From a checkpoint of a small masked image model: 64-pixel images, 42238 training examples.
Rows from block 3 of the decoder, named by matrix and row number. Rows with one number belong to one neuron. Each number is 200 + 20 x the weight over the matrix's rms, rounded and kept within 0 to 999. All counts start at 0.
# gate: MLP gate (decoder.3.mlp.gate.weight, 512x256), inputs 192-255
# fc1: MLP up (decoder.3.mlp.fc1.weight, 512x256), inputs 192-255
# fc2: MLP down (decoder.3.mlp.fc2.weight, 256x512, transposed), outputs 192-255
gate.292,216,172,188,208,190,223,189,192,201,207,219,209,176,225,219,192,194,214,211,174,182,220,226,194,186,230,200,208,170,222,191,180,209,187,229,164,167,201,154,183,192,173,226,190,171,222,173,226,187,223,184,210,188,228,231,196,183,153,217,196,209,205,202,197
gate.293,195,189,209,224,171,204,208,230,207,206,216,187,183,200,173,239,199,187,244,212,207,189,203,227,205,250,186,213,209,183,212,175,215,180,198,187,173,219,199,189,200,225,179,142,225,180,220,182,161,212,190,180,216,182,215,199,219,194,210,162,176,199,228,190
gate.294,197,212,203,209,229,192,190,208,208,186,166,198,202,230,192,212,210,172,193,188,198,172,212,206,214,206,211,208,201,185,185,202,171,206,176,223,203,201,183,203,210,204,197,189,196,179,207,178,216,188,178,196,210,198,192,187,170,203,194,188,186,236,200,197
gate.295,199,180,202,191,193,192,203,173,231,210,210,196,213,227,217,173,224,203,194,220,215,218,210,231,170,203,197,171,200,236,145,205,163,195,183,182,200,210,179,179,198,228,206,230,225,212,211,184,201,221,201,199,231,184,252,197,216,178,222,156,201,185,180,187
gate.296,186,202,224,244,217,190,205,220,194,230,207,194,183,229,200,165,205,185,218,208,160,178,180,226,216,197,201,182,190,186,185,192,200,173,212,212,220,198,197,227,179,201,183,214,200,206,211,210,214,222,205,204,162,193,158,193,200,187,205,213,203,172,214,213
gate.297,214,234,214,228,207,203,188,212,221,193,183,202,213,199,185,190,196,186,240,202,194,197,210,200,155,223,208,216,211,210,200,200,202,189,191,189,190,206,230,182,161,201,204,168,210,195,198,180,225,239,195,231,190,174,213,212,230,183,216,180,202,201,190,192
gate.298,182,244,209,221,159,192,197,192,194,196,207,192,202,190,234,233,216,187,230,238,175,169,233,189,189,213,223,203,207,193,182,176,198,209,177,202,194,173,171,185,142,189,218,241,201,236,194,212,206,199,223,174,188,168,170,216,226,118,211,221,202,207,211,214
gate.299,186,191,189,188,190,208,195,203,206,166,193,223,180,188,185,205,214,207,185,227,225,167,190,195,195,208,205,216,187,157,177,196,207,201,193,204,203,212,217,191,220,207,199,196,181,197,235,172,198,186,205,225,206,193,198,192,193,194,189,226,207,178,210,185
gate.300,183,231,251,224,194,246,187,191,213,187,184,234,168,217,209,209,206,207,202,220,187,197,207,186,243,221,230,177,155,178,194,193,182,223,225,217,182,217,195,227,179,185,223,162,202,219,199,200,229,226,251,217,216,187,201,232,236,185,185,195,162,193,176,189
gate.301,220,191,215,216,217,223,220,194,181,196,168,185,220,227,185,227,167,222,168,179,186,200,226,163,215,199,172,206,213,218,199,189,195,207,173,229,190,186,191,193,179,175,163,224,204,210,231,208,210,184,187,216,197,181,188,180,201,210,187,215,194,211,170,216
gate.302,223,201,242,190,160,197,163,204,204,203,170,186,218,220,214,178,166,192,196,208,232,159,188,207,197,223,180,213,191,187,200,219,219,200,218,203,195,182,206,216,230,201,203,214,230,160,197,199,186,188,206,217,184,206,171,222,159,192,215,198,223,156,157,213
gate.303,207,223,213,190,180,206,206,199,193,193,202,216,203,207,219,182,225,206,234,232,197,198,199,204,218,250,204,190,190,206,186,181,191,188,166,191,176,215,205,152,206,214,198,216,224,218,222,197,215,208,220,182,171,219,242,188,213,211,183,214,206,183,205,184
gate.304,195,200,197,214,193,178,174,209,202,193,219,180,180,208,145,247,184,217,235,238,205,202,207,217,260,174,201,202,197,213,196,212,218,166,222,212,201,216,208,188,177,216,215,204,197,175,206,213,179,177,211,189,214,216,217,220,188,223,177,161,210,230,187,194
gate.305,181,186,171,206,184,210,204,226,157,160,184,213,185,181,210,163,197,174,179,152,212,210,222,221,183,213,230,205,210,204,218,216,222,217,174,170,194,207,183,230,197,197,206,193,192,215,208,188,193,193,216,208,193,183,189,215,182,184,222,197,162,209,197,197
gate.306,219,217,192,261,208,218,177,243,210,201,205,200,173,184,189,157,199,222,196,186,207,176,187,179,221,216,214,222,194,176,176,172,177,184,184,177,173,185,226,216,184,194,191,180,209,217,215,216,216,229,196,215,205,200,191,191,172,188,206,172,233,192,214,208
gate.307,217,201,219,197,240,230,191,215,193,200,202,178,216,198,213,204,186,214,202,169,196,174,214,203,225,208,193,179,208,193,199,186,181,167,191,176,163,202,216,230,207,175,169,201,160,183,225,236,219,217,201,206,209,206,186,213,188,191,200,216,191,225,207,184
gate.308,193,259,200,213,207,264,164,187,216,184,155,213,221,185,157,207,178,242,193,207,211,199,169,174,183,182,202,158,163,232,209,263,209,207,217,219,192,188,230,139,204,225,197,207,218,214,220,174,195,207,234,180,197,211,203,222,180,190,235,148,181,217,237,201
gate.309,198,223,212,224,247,204,220,187,219,219,201,236,186,197,180,212,221,192,184,221,209,200,189,198,202,192,212,182,188,204,209,216,193,216,217,186,208,245,210,183,225,226,206,199,189,215,190,188,215,201,228,229,188,202,201,199,170,194,211,223,171,202,189,205
gate.310,200,226,219,234,207,198,206,220,241,163,205,190,207,210,155,192,149,228,160,221,191,207,218,170,251,183,168,199,222,153,196,192,181,215,201,206,169,181,210,232,233,201,168,221,201,197,236,228,197,202,187,211,190,202,179,189,200,203,199,204,215,231,196,213
gate.311,167,172,189,195,195,212,207,184,247,218,174,235,216,220,226,164,190,201,214,178,169,197,185,190,194,214,184,241,195,157,229,194,194,187,204,223,199,184,207,219,204,210,206,184,250,178,199,148,228,185,240,232,190,214,149,204,204,205,205,210,199,166,208,201
gate.312,213,175,211,220,188,213,194,204,211,209,216,200,196,193,220,196,193,207,185,218,170,185,228,187,209,205,209,186,202,209,187,204,186,189,209,194,203,211,200,175,205,179,214,181,192,217,197,200,215,208,205,210,187,179,200,187,186,185,210,201,179,193,199,206
gate.313,182,206,211,184,154,210,212,183,152,190,169,197,170,206,238,226,179,169,202,198,209,186,205,198,178,188,195,213,166,207,199,206,246,181,230,192,253,221,219,232,214,176,203,165,184,158,196,198,168,207,191,228,256,169,183,196,213,176,210,201,193,185,173,201
gate.314,188,222,225,226,185,199,231,203,197,200,208,215,208,224,197,212,221,215,199,200,200,196,182,181,188,166,185,223,177,185,209,171,200,214,214,180,159,194,195,170,214,207,228,196,194,208,197,207,160,193,201,172,189,200,207,192,185,214,219,229,229,230,213,199
gate.315,209,197,251,255,182,213,208,191,237,191,179,234,177,208,171,219,210,247,207,203,205,185,209,153,188,142,216,210,212,155,212,170,195,199,210,194,217,231,190,191,154,172,225,148,204,222,204,212,213,216,228,219,201,216,204,217,219,251,185,160,202,211,203,187
gate.316,217,179,161,215,178,177,207,207,182,202,179,153,198,203,225,189,205,195,187,205,193,197,198,172,227,204,162,185,215,204,210,185,214,214,229,169,210,181,195,214,242,189,181,236,224,185,188,201,222,223,169,217,170,203,192,196,234,233,166,167,204,213,185,240
gate.317,244,220,174,192,215,223,247,181,188,187,202,205,235,262,202,230,189,187,196,215,173,237,226,180,207,220,236,188,211,212,188,200,184,196,185,220,223,218,186,201,201,203,182,180,165,199,210,213,228,220,231,241,179,189,195,199,189,250,203,205,205,198,189,178
gate.318,186,198,209,230,194,194,189,215,191,212,219,167,200,167,208,176,182,194,209,164,217,181,233,210,191,220,215,192,218,193,246,192,143,233,183,236,206,174,152,243,169,167,231,156,192,196,224,175,229,188,225,220,165,218,183,189,184,183,206,215,160,206,212,220
gate.319,193,159,230,226,227,241,222,210,192,203,211,197,162,226,196,241,251,191,228,188,213,166,185,205,208,221,200,226,186,176,189,217,206,181,260,215,232,192,215,188,218,200,199,171,182,208,171,217,154,219,160,218,177,199,163,222,167,212,142,183,214,229,207,216
gate.320,224,227,189,178,174,207,207,191,178,203,195,193,204,205,187,194,222,203,155,163,167,177,203,153,198,179,174,216,210,171,200,187,205,194,187,170,237,203,222,208,180,183,178,237,211,204,182,215,207,179,172,186,191,194,195,199,241,190,186,213,206,200,190,196
gate.321,174,198,204,215,208,184,188,216,205,180,191,224,194,193,188,200,225,222,201,184,182,196,188,198,226,207,182,235,197,208,166,177,168,212,203,196,200,210,182,201,179,204,206,203,196,193,206,185,194,223,209,205,188,177,169,198,174,214,185,215,230,209,226,177
gate.322,202,219,225,226,198,221,227,202,212,195,200,212,195,217,217,201,181,176,203,194,207,187,176,157,185,200,179,182,207,183,204,168,207,205,208,183,232,212,187,188,204,189,199,208,205,239,199,164,191,194,228,162,230,192,218,159,196,209,186,184,192,193,207,238
gate.323,183,180,144,197,173,204,191,198,205,209,239,194,211,223,199,170,193,144,188,175,197,196,217,216,216,195,195,198,201,192,201,193,180,199,237,196,194,192,207,192,192,233,188,209,178,189,182,188,180,196,208,208,169,208,186,194,209,234,181,201,232,181,181,231
gate.324,219,201,189,227,194,200,216,204,198,245,174,202,188,216,193,229,218,223,200,176,224,131,205,200,225,208,240,204,196,255,220,229,223,206,188,170,191,193,147,189,207,165,214,212,198,181,197,257,181,212,252,184,176,248,203,168,238,192,180,170,210,188,163,169
gate.325,237,183,173,212,198,235,197,226,202,226,216,213,178,214,194,171,202,164,206,178,218,205,194,234,219,200,245,217,173,187,200,234,185,214,194,178,205,184,200,199,214,236,191,183,176,205,208,189,238,190,199,177,176,230,230,197,153,170,202,213,208,173,194,201
gate.326,207,216,185,197,166,232,215,172,186,188,184,234,154,223,209,219,193,232,245,236,240,195,227,230,206,189,189,205,206,183,213,223,226,209,210,173,160,202,207,235,184,206,207,228,200,188,213,204,204,167,215,212,215,206,202,217,226,157,189,187,205,226,167,237
fc1.292,208,195,165,227,167,222,186,220,196,208,227,177,166,216,223,170,211,181,213,203,198,197,221,191,195,201,221,187,177,183,221,199,221,206,206,178,201,217,172,233,192,212,214,218,174,215,228,216,210,207,192,192,159,207,200,211,234,179,247,159,230,179,194,211
fc1.293,197,199,211,211,202,190,174,191,232,172,206,191,199,202,209,181,198,207,228,240,225,191,230,229,202,220,181,202,218,221,227,200,178,202,198,173,205,197,226,210,227,218,223,220,205,195,204,209,217,186,193,201,201,184,230,195,175,197,198,169,220,224,174,221
fc1.294,230,217,186,193,172,167,212,176,191,190,221,204,199,194,194,214,191,228,206,193,194,204,207,197,236,199,191,207,190,218,182,173,187,195,184,212,180,220,221,218,186,227,212,212,202,215,212,186,195,225,217,232,214,215,185,186,217,189,199,203,229,182,199,203
fc1.295,199,214,185,205,211,215,216,203,197,225,180,195,180,214,178,187,216,213,187,199,202,210,197,221,176,210,205,193,200,199,193,207,200,206,181,190,195,218,213,204,216,207,190,204,219,198,219,205,218,202,197,207,201,193,187,198,210,190,198,175,188,196,205,178
fc1.296,214,208,227,219,207,227,164,221,198,208,181,165,187,188,187,196,214,219,211,180,177,215,188,177,235,175,220,198,204,195,222,204,196,180,184,218,186,163,182,204,176,181,201,207,198,184,180,193,256,180,204,214,200,165,158,215,222,217,186,212,197,194,223,195
fc1.297,198,184,204,195,218,236,177,215,220,164,184,183,217,226,182,174,183,188,233,194,225,175,207,219,175,206,199,203,211,210,187,193,202,216,216,198,193,211,192,195,201,214,179,188,204,170,207,196,220,190,175,197,250,214,240,204,229,201,184,189,195,196,200,192
fc1.298,200,230,223,195,174,172,220,160,227,226,191,172,212,236,151,202,202,250,201,216,162,216,186,204,218,221,203,227,210,201,193,205,200,171,206,172,189,202,197,213,200,220,190,194,193,179,193,197,196,172,225,209,228,227,167,152,191,261,217,214,187,193,176,152
fc1.299,203,203,204,221,203,212,171,233,212,202,204,172,184,177,203,204,199,218,206,169,177,202,183,202,193,201,175,200,209,186,202,206,182,184,208,191,199,190,199,182,186,190,197,184,220,172,182,217,220,186,211,213,226,197,207,197,212,209,203,181,193,238,215,208
fc1.300,175,191,160,200,216,205,210,191,218,161,214,200,216,237,232,198,174,203,168,192,198,193,167,205,177,203,191,199,224,229,199,197,175,212,214,227,184,183,197,223,223,187,202,216,176,159,223,195,206,141,144,127,220,220,193,159,207,147,236,203,219,226,199,216
fc1.301,189,168,205,179,214,225,223,177,189,199,219,186,226,208,229,182,176,213,202,174,175,192,214,193,198,187,185,190,211,201,220,180,225,193,205,214,172,217,210,208,187,195,189,189,168,186,182,209,196,187,199,230,230,195,204,178,215,201,196,195,200,224,252,200
fc1.302,179,219,225,222,195,193,194,221,217,204,221,166,217,185,197,201,228,174,189,213,176,219,205,226,206,176,187,121,225,190,189,221,197,232,222,226,228,200,215,205,196,208,164,194,189,206,186,192,229,170,197,193,214,230,193,183,235,194,198,183,211,181,226,205
fc1.303,201,233,198,202,191,198,225,221,229,177,192,186,215,217,196,212,161,235,204,225,211,166,177,195,220,202,214,199,178,219,198,187,197,210,235,175,191,203,206,222,188,183,202,190,188,215,199,220,165,218,176,212,216,210,199,206,166,219,201,210,179,197,210,236
fc1.304,193,186,152,227,176,231,167,223,188,242,198,158,157,217,229,173,214,228,219,188,214,176,189,191,202,202,236,207,245,216,190,201,224,196,161,214,166,214,191,197,199,183,199,183,205,195,211,163,194,174,205,231,207,213,178,224,184,209,183,181,204,194,185,223
fc1.305,198,190,195,178,187,174,209,205,175,212,209,183,235,197,166,201,196,196,195,233,210,176,236,199,194,233,174,216,195,217,214,219,209,208,235,209,213,209,196,166,165,212,203,199,172,194,199,214,162,186,192,204,161,190,202,244,222,233,194,208,195,222,206,207
fc1.306,169,220,192,189,213,184,214,188,222,210,213,214,213,197,172,206,181,195,175,180,225,226,207,225,222,211,226,184,179,193,201,202,192,211,240,235,204,223,204,199,213,213,143,206,160,180,210,230,176,190,194,195,181,207,192,185,184,224,212,236,259,214,204,231
fc1.307,217,181,198,189,212,201,183,202,215,171,203,193,192,185,193,177,199,211,200,191,203,169,212,202,192,154,177,201,229,215,205,219,203,193,195,202,201,176,201,179,187,165,193,202,204,209,197,231,245,188,224,229,197,189,198,219,227,174,203,208,207,213,219,201
fc1.308,189,143,188,178,198,200,209,186,214,192,223,212,181,210,217,213,229,162,179,201,196,241,189,206,202,196,191,217,186,211,192,181,175,187,196,207,192,212,189,221,220,206,190,169,196,187,179,206,164,188,174,189,153,199,200,184,169,196,152,204,180,201,216,213
fc1.309,204,186,210,196,183,179,212,224,209,187,233,200,201,238,217,199,204,191,187,173,205,159,251,240,204,236,211,181,180,183,171,184,178,222,178,207,180,192,178,215,172,176,220,182,207,206,184,213,210,199,189,192,207,230,213,188,173,221,181,202,181,195,206,204
fc1.310,225,182,190,245,175,197,204,213,196,226,179,236,187,234,191,199,172,182,181,175,182,203,201,185,195,134,179,172,164,185,227,159,175,209,199,207,214,173,203,232,217,210,158,148,211,227,218,215,184,189,215,221,246,179,210,208,191,205,190,200,226,194,191,188
fc1.311,192,193,221,177,219,185,218,205,222,190,240,177,216,181,196,186,221,192,206,188,213,208,172,203,169,203,212,185,201,226,190,218,206,213,219,196,183,233,210,172,203,200,171,209,207,189,207,210,202,220,174,208,181,225,234,212,231,204,165,201,165,190,221,232
fc1.312,203,203,203,212,175,224,204,195,228,201,204,191,179,211,199,222,193,193,202,186,204,168,178,223,206,175,215,172,212,218,208,223,195,190,192,230,198,171,214,179,199,167,198,184,195,182,181,196,214,233,181,203,175,204,174,181,202,183,203,194,216,223,206,196
fc1.313,150,184,203,194,211,200,151,215,201,204,168,199,205,195,202,202,175,221,223,233,220,198,196,235,196,208,194,211,216,202,194,185,197,209,229,148,170,175,219,160,196,194,173,191,200,219,206,202,190,217,191,205,210,207,238,203,192,187,225,204,207,192,181,221
fc1.314,234,221,222,196,162,198,226,215,188,181,186,219,192,228,219,193,230,225,231,181,212,205,178,166,200,209,219,225,201,179,175,177,221,203,184,210,209,226,180,185,190,182,222,195,203,215,203,184,231,202,218,186,188,192,211,228,197,182,163,213,213,223,201,217
fc1.315,172,179,217,225,191,200,202,203,176,158,175,223,221,214,212,229,190,207,193,217,200,183,203,197,202,175,220,185,177,200,224,199,205,181,207,209,221,201,187,193,177,198,217,186,199,193,189,196,218,248,208,248,206,192,207,196,184,199,267,197,199,173,196,180
fc1.316,250,190,113,148,207,198,161,187,238,270,172,157,244,152,247,208,205,228,186,155,214,234,202,197,231,186,188,183,184,228,213,204,236,230,153,199,258,157,207,208,177,243,182,219,184,242,225,240,213,206,187,172,155,187,194,169,209,167,147,195,178,175,121,249
fc1.317,201,206,197,178,187,192,196,217,208,191,175,225,234,200,169,214,231,184,199,198,174,191,170,204,213,239,210,202,192,190,146,179,204,197,229,182,189,165,212,213,201,185,211,209,211,224,198,199,193,217,194,210,184,188,181,182,210,182,175,207,201,173,205,204
fc1.318,203,186,206,201,186,206,227,191,227,190,226,241,212,183,172,222,212,173,182,230,184,216,188,240,194,167,206,202,175,246,199,201,226,218,218,186,168,217,225,224,221,186,204,227,229,206,199,195,196,199,173,176,241,167,203,174,175,196,182,185,188,198,210,205
fc1.319,202,223,201,206,171,198,185,189,214,221,185,206,194,191,201,190,196,214,184,206,204,209,206,200,246,200,194,197,185,215,213,186,206,221,190,211,208,216,239,211,189,221,171,201,198,222,239,218,211,185,216,212,185,181,209,203,190,206,189,185,200,177,171,229
fc1.320,181,218,187,211,221,222,159,222,181,217,178,190,230,188,198,193,200,171,203,184,221,202,212,190,177,188,205,180,188,202,185,219,186,179,171,220,212,188,165,185,217,214,182,208,193,184,184,185,200,203,203,197,188,227,177,207,199,210,187,220,186,195,191,207
fc1.321,211,210,185,208,193,215,200,178,186,202,188,207,199,193,175,204,194,221,234,204,190,208,182,200,204,217,204,232,214,224,183,208,208,216,203,187,185,204,194,205,178,182,195,202,214,194,218,207,209,211,186,208,174,206,193,183,239,192,200,176,201,206,228,201
fc1.322,225,160,236,173,184,217,197,216,194,211,201,175,242,195,222,195,207,196,184,201,169,198,215,196,192,221,180,178,183,200,236,219,192,183,192,195,195,184,171,176,208,222,202,197,216,226,209,224,223,183,211,183,211,173,210,234,218,236,191,224,235,219,222,205
fc1.323,187,205,222,215,219,206,190,148,267,223,235,230,199,184,202,223,186,196,215,183,236,222,180,232,215,192,181,185,190,227,182,173,243,234,197,221,227,169,220,193,204,182,182,225,233,223,210,269,216,192,201,196,177,227,193,203,200,147,160,180,199,210,167,190
fc1.324,151,235,218,212,191,196,198,229,218,149,182,170,191,190,168,180,168,212,233,218,159,207,236,243,210,143,202,251,144,128,252,248,259,177,180,183,168,181,184,213,195,175,204,226,157,246,236,209,244,184,172,229,213,204,226,203,190,208,203,177,223,211,136,186
fc1.325,235,176,213,183,207,193,221,191,187,202,235,237,192,184,194,189,185,170,206,226,187,186,192,204,169,182,175,200,197,210,235,211,220,194,215,178,203,226,190,175,201,202,210,182,209,194,193,163,204,189,220,229,199,191,198,198,215,182,181,216,183,191,207,210
fc1.326,193,149,184,163,227,219,225,204,220,170,197,218,177,224,180,187,193,209,204,197,196,196,221,212,221,186,186,213,181,164,243,225,210,176,195,183,215,236,177,201,200,230,213,183,200,176,203,207,234,178,235,172,159,237,193,216,217,187,205,183,213,200,197,179
fc2.292,206,226,190,202,176,195,180,209,216,198,204,178,199,191,210,228,239,176,192,211,246,190,179,213,255,187,193,189,228,182,183,180,192,244,180,180,178,221,213,176,187,197,185,173,189,174,205,259,231,256,175,199,135,225,211,195,219,223,206,231,201,191,218,172
fc2.293,183,190,207,180,199,160,204,230,205,171,228,213,190,176,196,201,206,207,196,173,232,230,160,192,205,194,217,196,210,167,234,147,192,160,217,191,191,215,220,185,205,192,207,190,216,224,201,191,185,213,202,185,159,241,181,206,195,175,181,217,211,208,219,220
fc2.294,214,192,209,182,208,234,189,165,179,179,169,196,223,214,205,196,192,209,175,186,170,172,194,210,206,231,213,228,178,194,178,230,207,225,216,196,211,200,184,179,217,202,193,222,194,192,218,215,171,245,190,191,224,169,194,209,196,177,185,188,198,203,197,173
fc2.295,199,215,193,225,206,206,189,202,172,186,179,185,174,232,202,182,183,219,192,167,201,245,197,209,201,250,210,213,206,201,213,223,209,221,184,220,210,213,205,224,206,184,218,202,214,206,228,163,204,216,192,209,211,210,183,203,192,211,160,195,162,211,230,218
fc2.296,177,168,189,189,212,214,191,190,191,218,176,188,198,167,203,195,158,190,194,223,212,191,193,201,230,266,166,216,207,207,232,209,202,232,233,194,185,233,217,195,183,199,188,239,185,232,212,193,190,204,191,202,218,190,200,207,211,187,221,196,200,198,207,209
fc2.297,180,227,215,201,188,251,192,201,203,152,204,206,168,212,163,182,235,232,198,226,207,193,206,199,201,178,183,210,200,202,199,204,183,170,185,243,194,205,185,212,228,197,200,189,217,213,196,183,184,220,170,210,226,213,192,194,220,173,196,174,163,187,179,215
fc2.298,189,200,239,233,179,204,205,180,178,227,245,196,201,170,162,216,175,223,168,206,170,238,202,195,186,171,192,234,208,222,196,182,187,197,222,182,157,197,210,205,185,190,163,200,195,224,186,227,181,179,211,223,247,201,174,211,188,224,190,180,217,212,170,221
fc2.299,228,224,197,200,164,217,197,229,211,211,177,183,216,222,176,208,177,171,216,194,209,193,192,201,174,169,187,188,187,192,211,205,210,174,190,180,178,195,161,209,213,188,234,207,190,227,210,187,211,206,170,214,195,212,207,196,190,190,182,178,183,223,209,218
fc2.300,199,194,200,173,191,212,164,192,183,233,178,168,192,186,181,176,182,199,193,198,239,211,228,207,202,239,228,218,199,180,225,202,218,180,202,167,216,243,205,158,169,223,186,220,214,182,166,208,212,227,206,207,211,241,192,179,215,201,217,188,190,173,194,192
fc2.301,195,189,195,207,172,201,218,170,213,224,197,227,220,231,224,190,169,218,195,177,179,211,180,212,202,196,221,187,200,183,209,228,197,205,199,205,212,192,215,167,219,210,179,210,205,185,200,166,172,199,199,153,203,226,180,198,211,203,202,203,159,230,211,165
fc2.302,179,177,203,217,182,169,189,201,197,232,217,202,195,190,221,215,210,202,196,199,209,158,185,181,232,209,164,179,204,209,182,206,199,191,195,200,190,207,226,195,194,185,201,179,174,220,198,241,208,202,212,201,181,162,222,205,217,208,211,201,216,232,153,174
fc2.303,194,223,214,203,221,212,209,195,209,225,219,185,228,175,201,183,215,152,219,270,111,193,213,210,186,171,219,183,220,201,173,167,231,192,169,198,199,191,203,185,206,196,158,182,234,211,176,206,205,180,209,197,181,213,189,157,206,227,183,179,195,200,224,191
fc2.304,214,231,185,227,172,208,204,220,212,188,243,179,188,218,191,198,147,187,172,210,205,232,220,247,206,175,175,204,187,175,207,189,196,175,184,184,189,204,212,191,220,167,250,164,191,170,189,220,203,190,197,175,220,191,222,191,216,200,194,164,200,188,190,197
fc2.305,182,209,250,228,204,204,211,219,185,154,255,197,185,219,180,195,229,190,198,188,182,186,223,232,220,184,188,185,181,191,185,197,192,201,172,198,184,208,192,213,197,180,204,168,151,197,208,212,204,204,186,187,232,223,222,197,190,176,198,196,226,219,197,163
fc2.306,207,232,210,218,189,213,235,198,189,152,210,203,169,204,199,206,214,166,212,184,207,150,191,162,248,218,184,201,220,231,199,217,211,211,222,227,236,221,179,223,209,224,217,185,173,182,210,188,217,190,201,188,182,206,214,217,170,194,215,202,220,213,194,219
fc2.307,195,181,192,194,180,188,234,153,175,216,196,175,172,198,186,209,183,213,194,216,198,220,190,172,225,231,202,205,186,212,209,178,273,200,202,249,205,179,222,201,215,203,215,214,190,206,192,189,179,199,249,191,213,183,205,181,195,196,220,167,197,204,192,199
fc2.308,215,181,188,209,171,193,226,216,207,152,160,167,191,216,195,206,209,216,216,202,180,175,220,223,200,193,176,175,165,203,196,183,203,226,193,220,223,185,225,203,212,228,194,214,215,195,209,196,210,235,239,223,198,202,204,196,204,214,232,163,201,212,200,202
fc2.309,169,180,176,215,184,233,197,209,222,209,170,223,177,215,217,187,213,215,208,211,192,225,202,202,191,186,214,187,231,222,229,164,195,227,190,206,206,195,222,178,197,213,173,213,209,213,183,177,192,196,184,219,193,194,231,166,180,216,211,208,203,223,205,216
fc2.310,242,213,165,181,201,187,215,181,198,176,233,186,200,180,172,188,228,184,155,197,222,203,197,193,189,188,193,187,228,205,196,205,201,222,192,186,232,198,216,178,192,180,220,201,215,217,196,198,220,201,199,196,186,214,201,184,222,180,194,179,194,222,196,207
fc2.311,219,188,213,164,189,214,192,187,183,199,210,203,202,208,182,246,170,221,200,160,181,188,199,216,194,212,225,202,181,201,209,216,170,181,176,219,176,189,174,180,237,242,222,176,208,159,206,225,224,164,198,194,218,174,181,198,208,215,177,215,204,224,200,170
fc2.312,214,197,214,206,206,192,185,193,206,163,169,201,207,197,233,222,209,216,215,191,241,145,195,206,216,187,204,190,213,158,178,205,198,229,199,199,203,191,195,172,198,203,194,195,175,203,197,195,209,213,199,232,194,190,232,227,180,200,215,193,209,236,215,217
fc2.313,232,203,169,191,168,193,196,223,197,171,205,225,219,190,201,224,209,212,202,200,215,229,181,180,140,192,219,194,200,215,222,176,210,192,201,225,211,176,187,214,221,193,197,184,224,178,184,206,218,202,205,191,221,202,197,194,195,204,176,200,182,180,179,173
fc2.314,212,185,188,210,216,207,226,199,180,183,211,215,206,223,206,204,207,191,161,204,207,188,232,223,202,190,213,146,207,217,183,165,209,208,160,188,216,230,188,197,227,194,202,182,224,147,197,173,185,204,212,214,182,169,249,182,184,187,188,212,244,205,182,199
fc2.315,167,182,212,222,211,225,197,192,188,187,219,228,219,217,224,212,188,190,202,213,208,191,145,172,174,171,211,228,169,204,188,232,186,210,195,218,165,169,215,230,196,193,201,183,212,239,213,189,193,189,194,186,200,193,157,211,224,189,177,202,177,205,225,207
fc2.316,208,189,262,218,193,201,235,193,138,128,218,203,170,228,189,218,225,180,180,203,191,161,230,203,199,164,187,251,188,191,198,196,162,221,213,188,203,211,190,194,223,208,185,218,205,197,228,212,175,193,220,212,192,189,193,252,203,236,191,190,247,245,209,170
fc2.317,213,176,181,194,198,204,227,187,219,213,185,204,213,209,198,191,191,193,192,215,229,198,227,203,179,174,199,221,212,223,241,213,211,186,175,205,208,205,177,185,188,166,172,192,174,230,191,207,213,206,183,179,219,182,233,200,189,199,200,209,211,185,199,192
fc2.318,180,207,211,213,192,175,171,181,207,209,180,191,172,218,206,193,199,216,189,188,140,167,193,214,213,174,211,173,236,229,194,213,172,203,182,182,151,206,194,198,205,229,163,202,169,195,256,237,207,210,195,205,200,203,210,225,190,156,161,211,197,217,222,169
fc2.319,189,164,171,191,182,202,203,187,198,226,180,208,192,228,196,207,162,232,211,177,192,208,213,191,225,213,195,177,200,231,191,194,216,152,199,200,190,218,216,204,202,138,200,216,238,204,207,236,203,197,194,201,226,186,182,223,201,230,209,189,195,155,179,204
fc2.320,180,198,149,201,221,177,215,183,231,172,196,216,171,207,203,213,169,211,190,206,186,196,189,199,216,226,227,212,172,213,204,200,214,191,198,214,180,213,201,203,189,160,233,211,206,203,252,163,219,212,186,195,167,192,202,195,222,221,221,196,178,195,220,209
fc2.321,209,230,209,162,170,172,238,207,190,218,194,183,230,179,200,200,198,162,138,167,203,247,163,181,192,202,163,190,179,201,187,201,193,211,181,202,214,204,221,194,193,212,179,166,179,192,210,232,190,202,195,222,226,206,230,200,171,196,181,224,207,213,207,164
fc2.322,239,188,203,194,215,184,179,217,231,195,219,192,209,191,214,195,227,166,216,193,195,204,215,211,193,259,223,216,200,200,217,200,227,192,188,212,220,214,195,182,190,161,191,211,215,218,174,194,206,198,237,161,171,172,153,193,214,181,217,208,176,186,192,172
fc2.323,212,210,168,228,164,237,201,244,203,175,176,208,213,228,235,200,211,199,174,213,199,184,206,184,194,174,167,231,196,127,196,249,181,195,218,214,175,205,192,187,178,208,204,191,181,226,176,191,189,218,232,191,182,148,206,222,221,230,224,209,232,185,210,227
fc2.324,229,159,201,217,210,221,158,190,208,239,172,208,228,201,205,199,222,160,185,233,215,184,147,190,220,232,211,184,253,247,189,173,170,234,159,202,197,238,195,227,172,183,222,208,185,165,205,185,230,194,188,158,165,200,190,198,207,234,167,237,194,175,223,208
fc2.325,206,197,156,205,216,187,203,210,238,175,193,195,220,222,184,192,214,135,208,169,198,191,179,197,199,213,248,183,189,205,187,214,207,170,175,185,178,217,209,217,191,152,214,206,176,174,234,233,200,222,160,181,181,229,200,219,179,200,236,192,210,201,209,243
fc2.326,214,194,160,206,179,219,157,180,205,166,179,186,192,178,193,214,202,224,217,183,225,222,192,154,194,169,212,166,180,203,223,180,213,161,199,224,184,198,206,179,200,196,243,193,186,210,201,177,170,217,205,178,196,222,179,203,202,217,210,207,183,198,183,229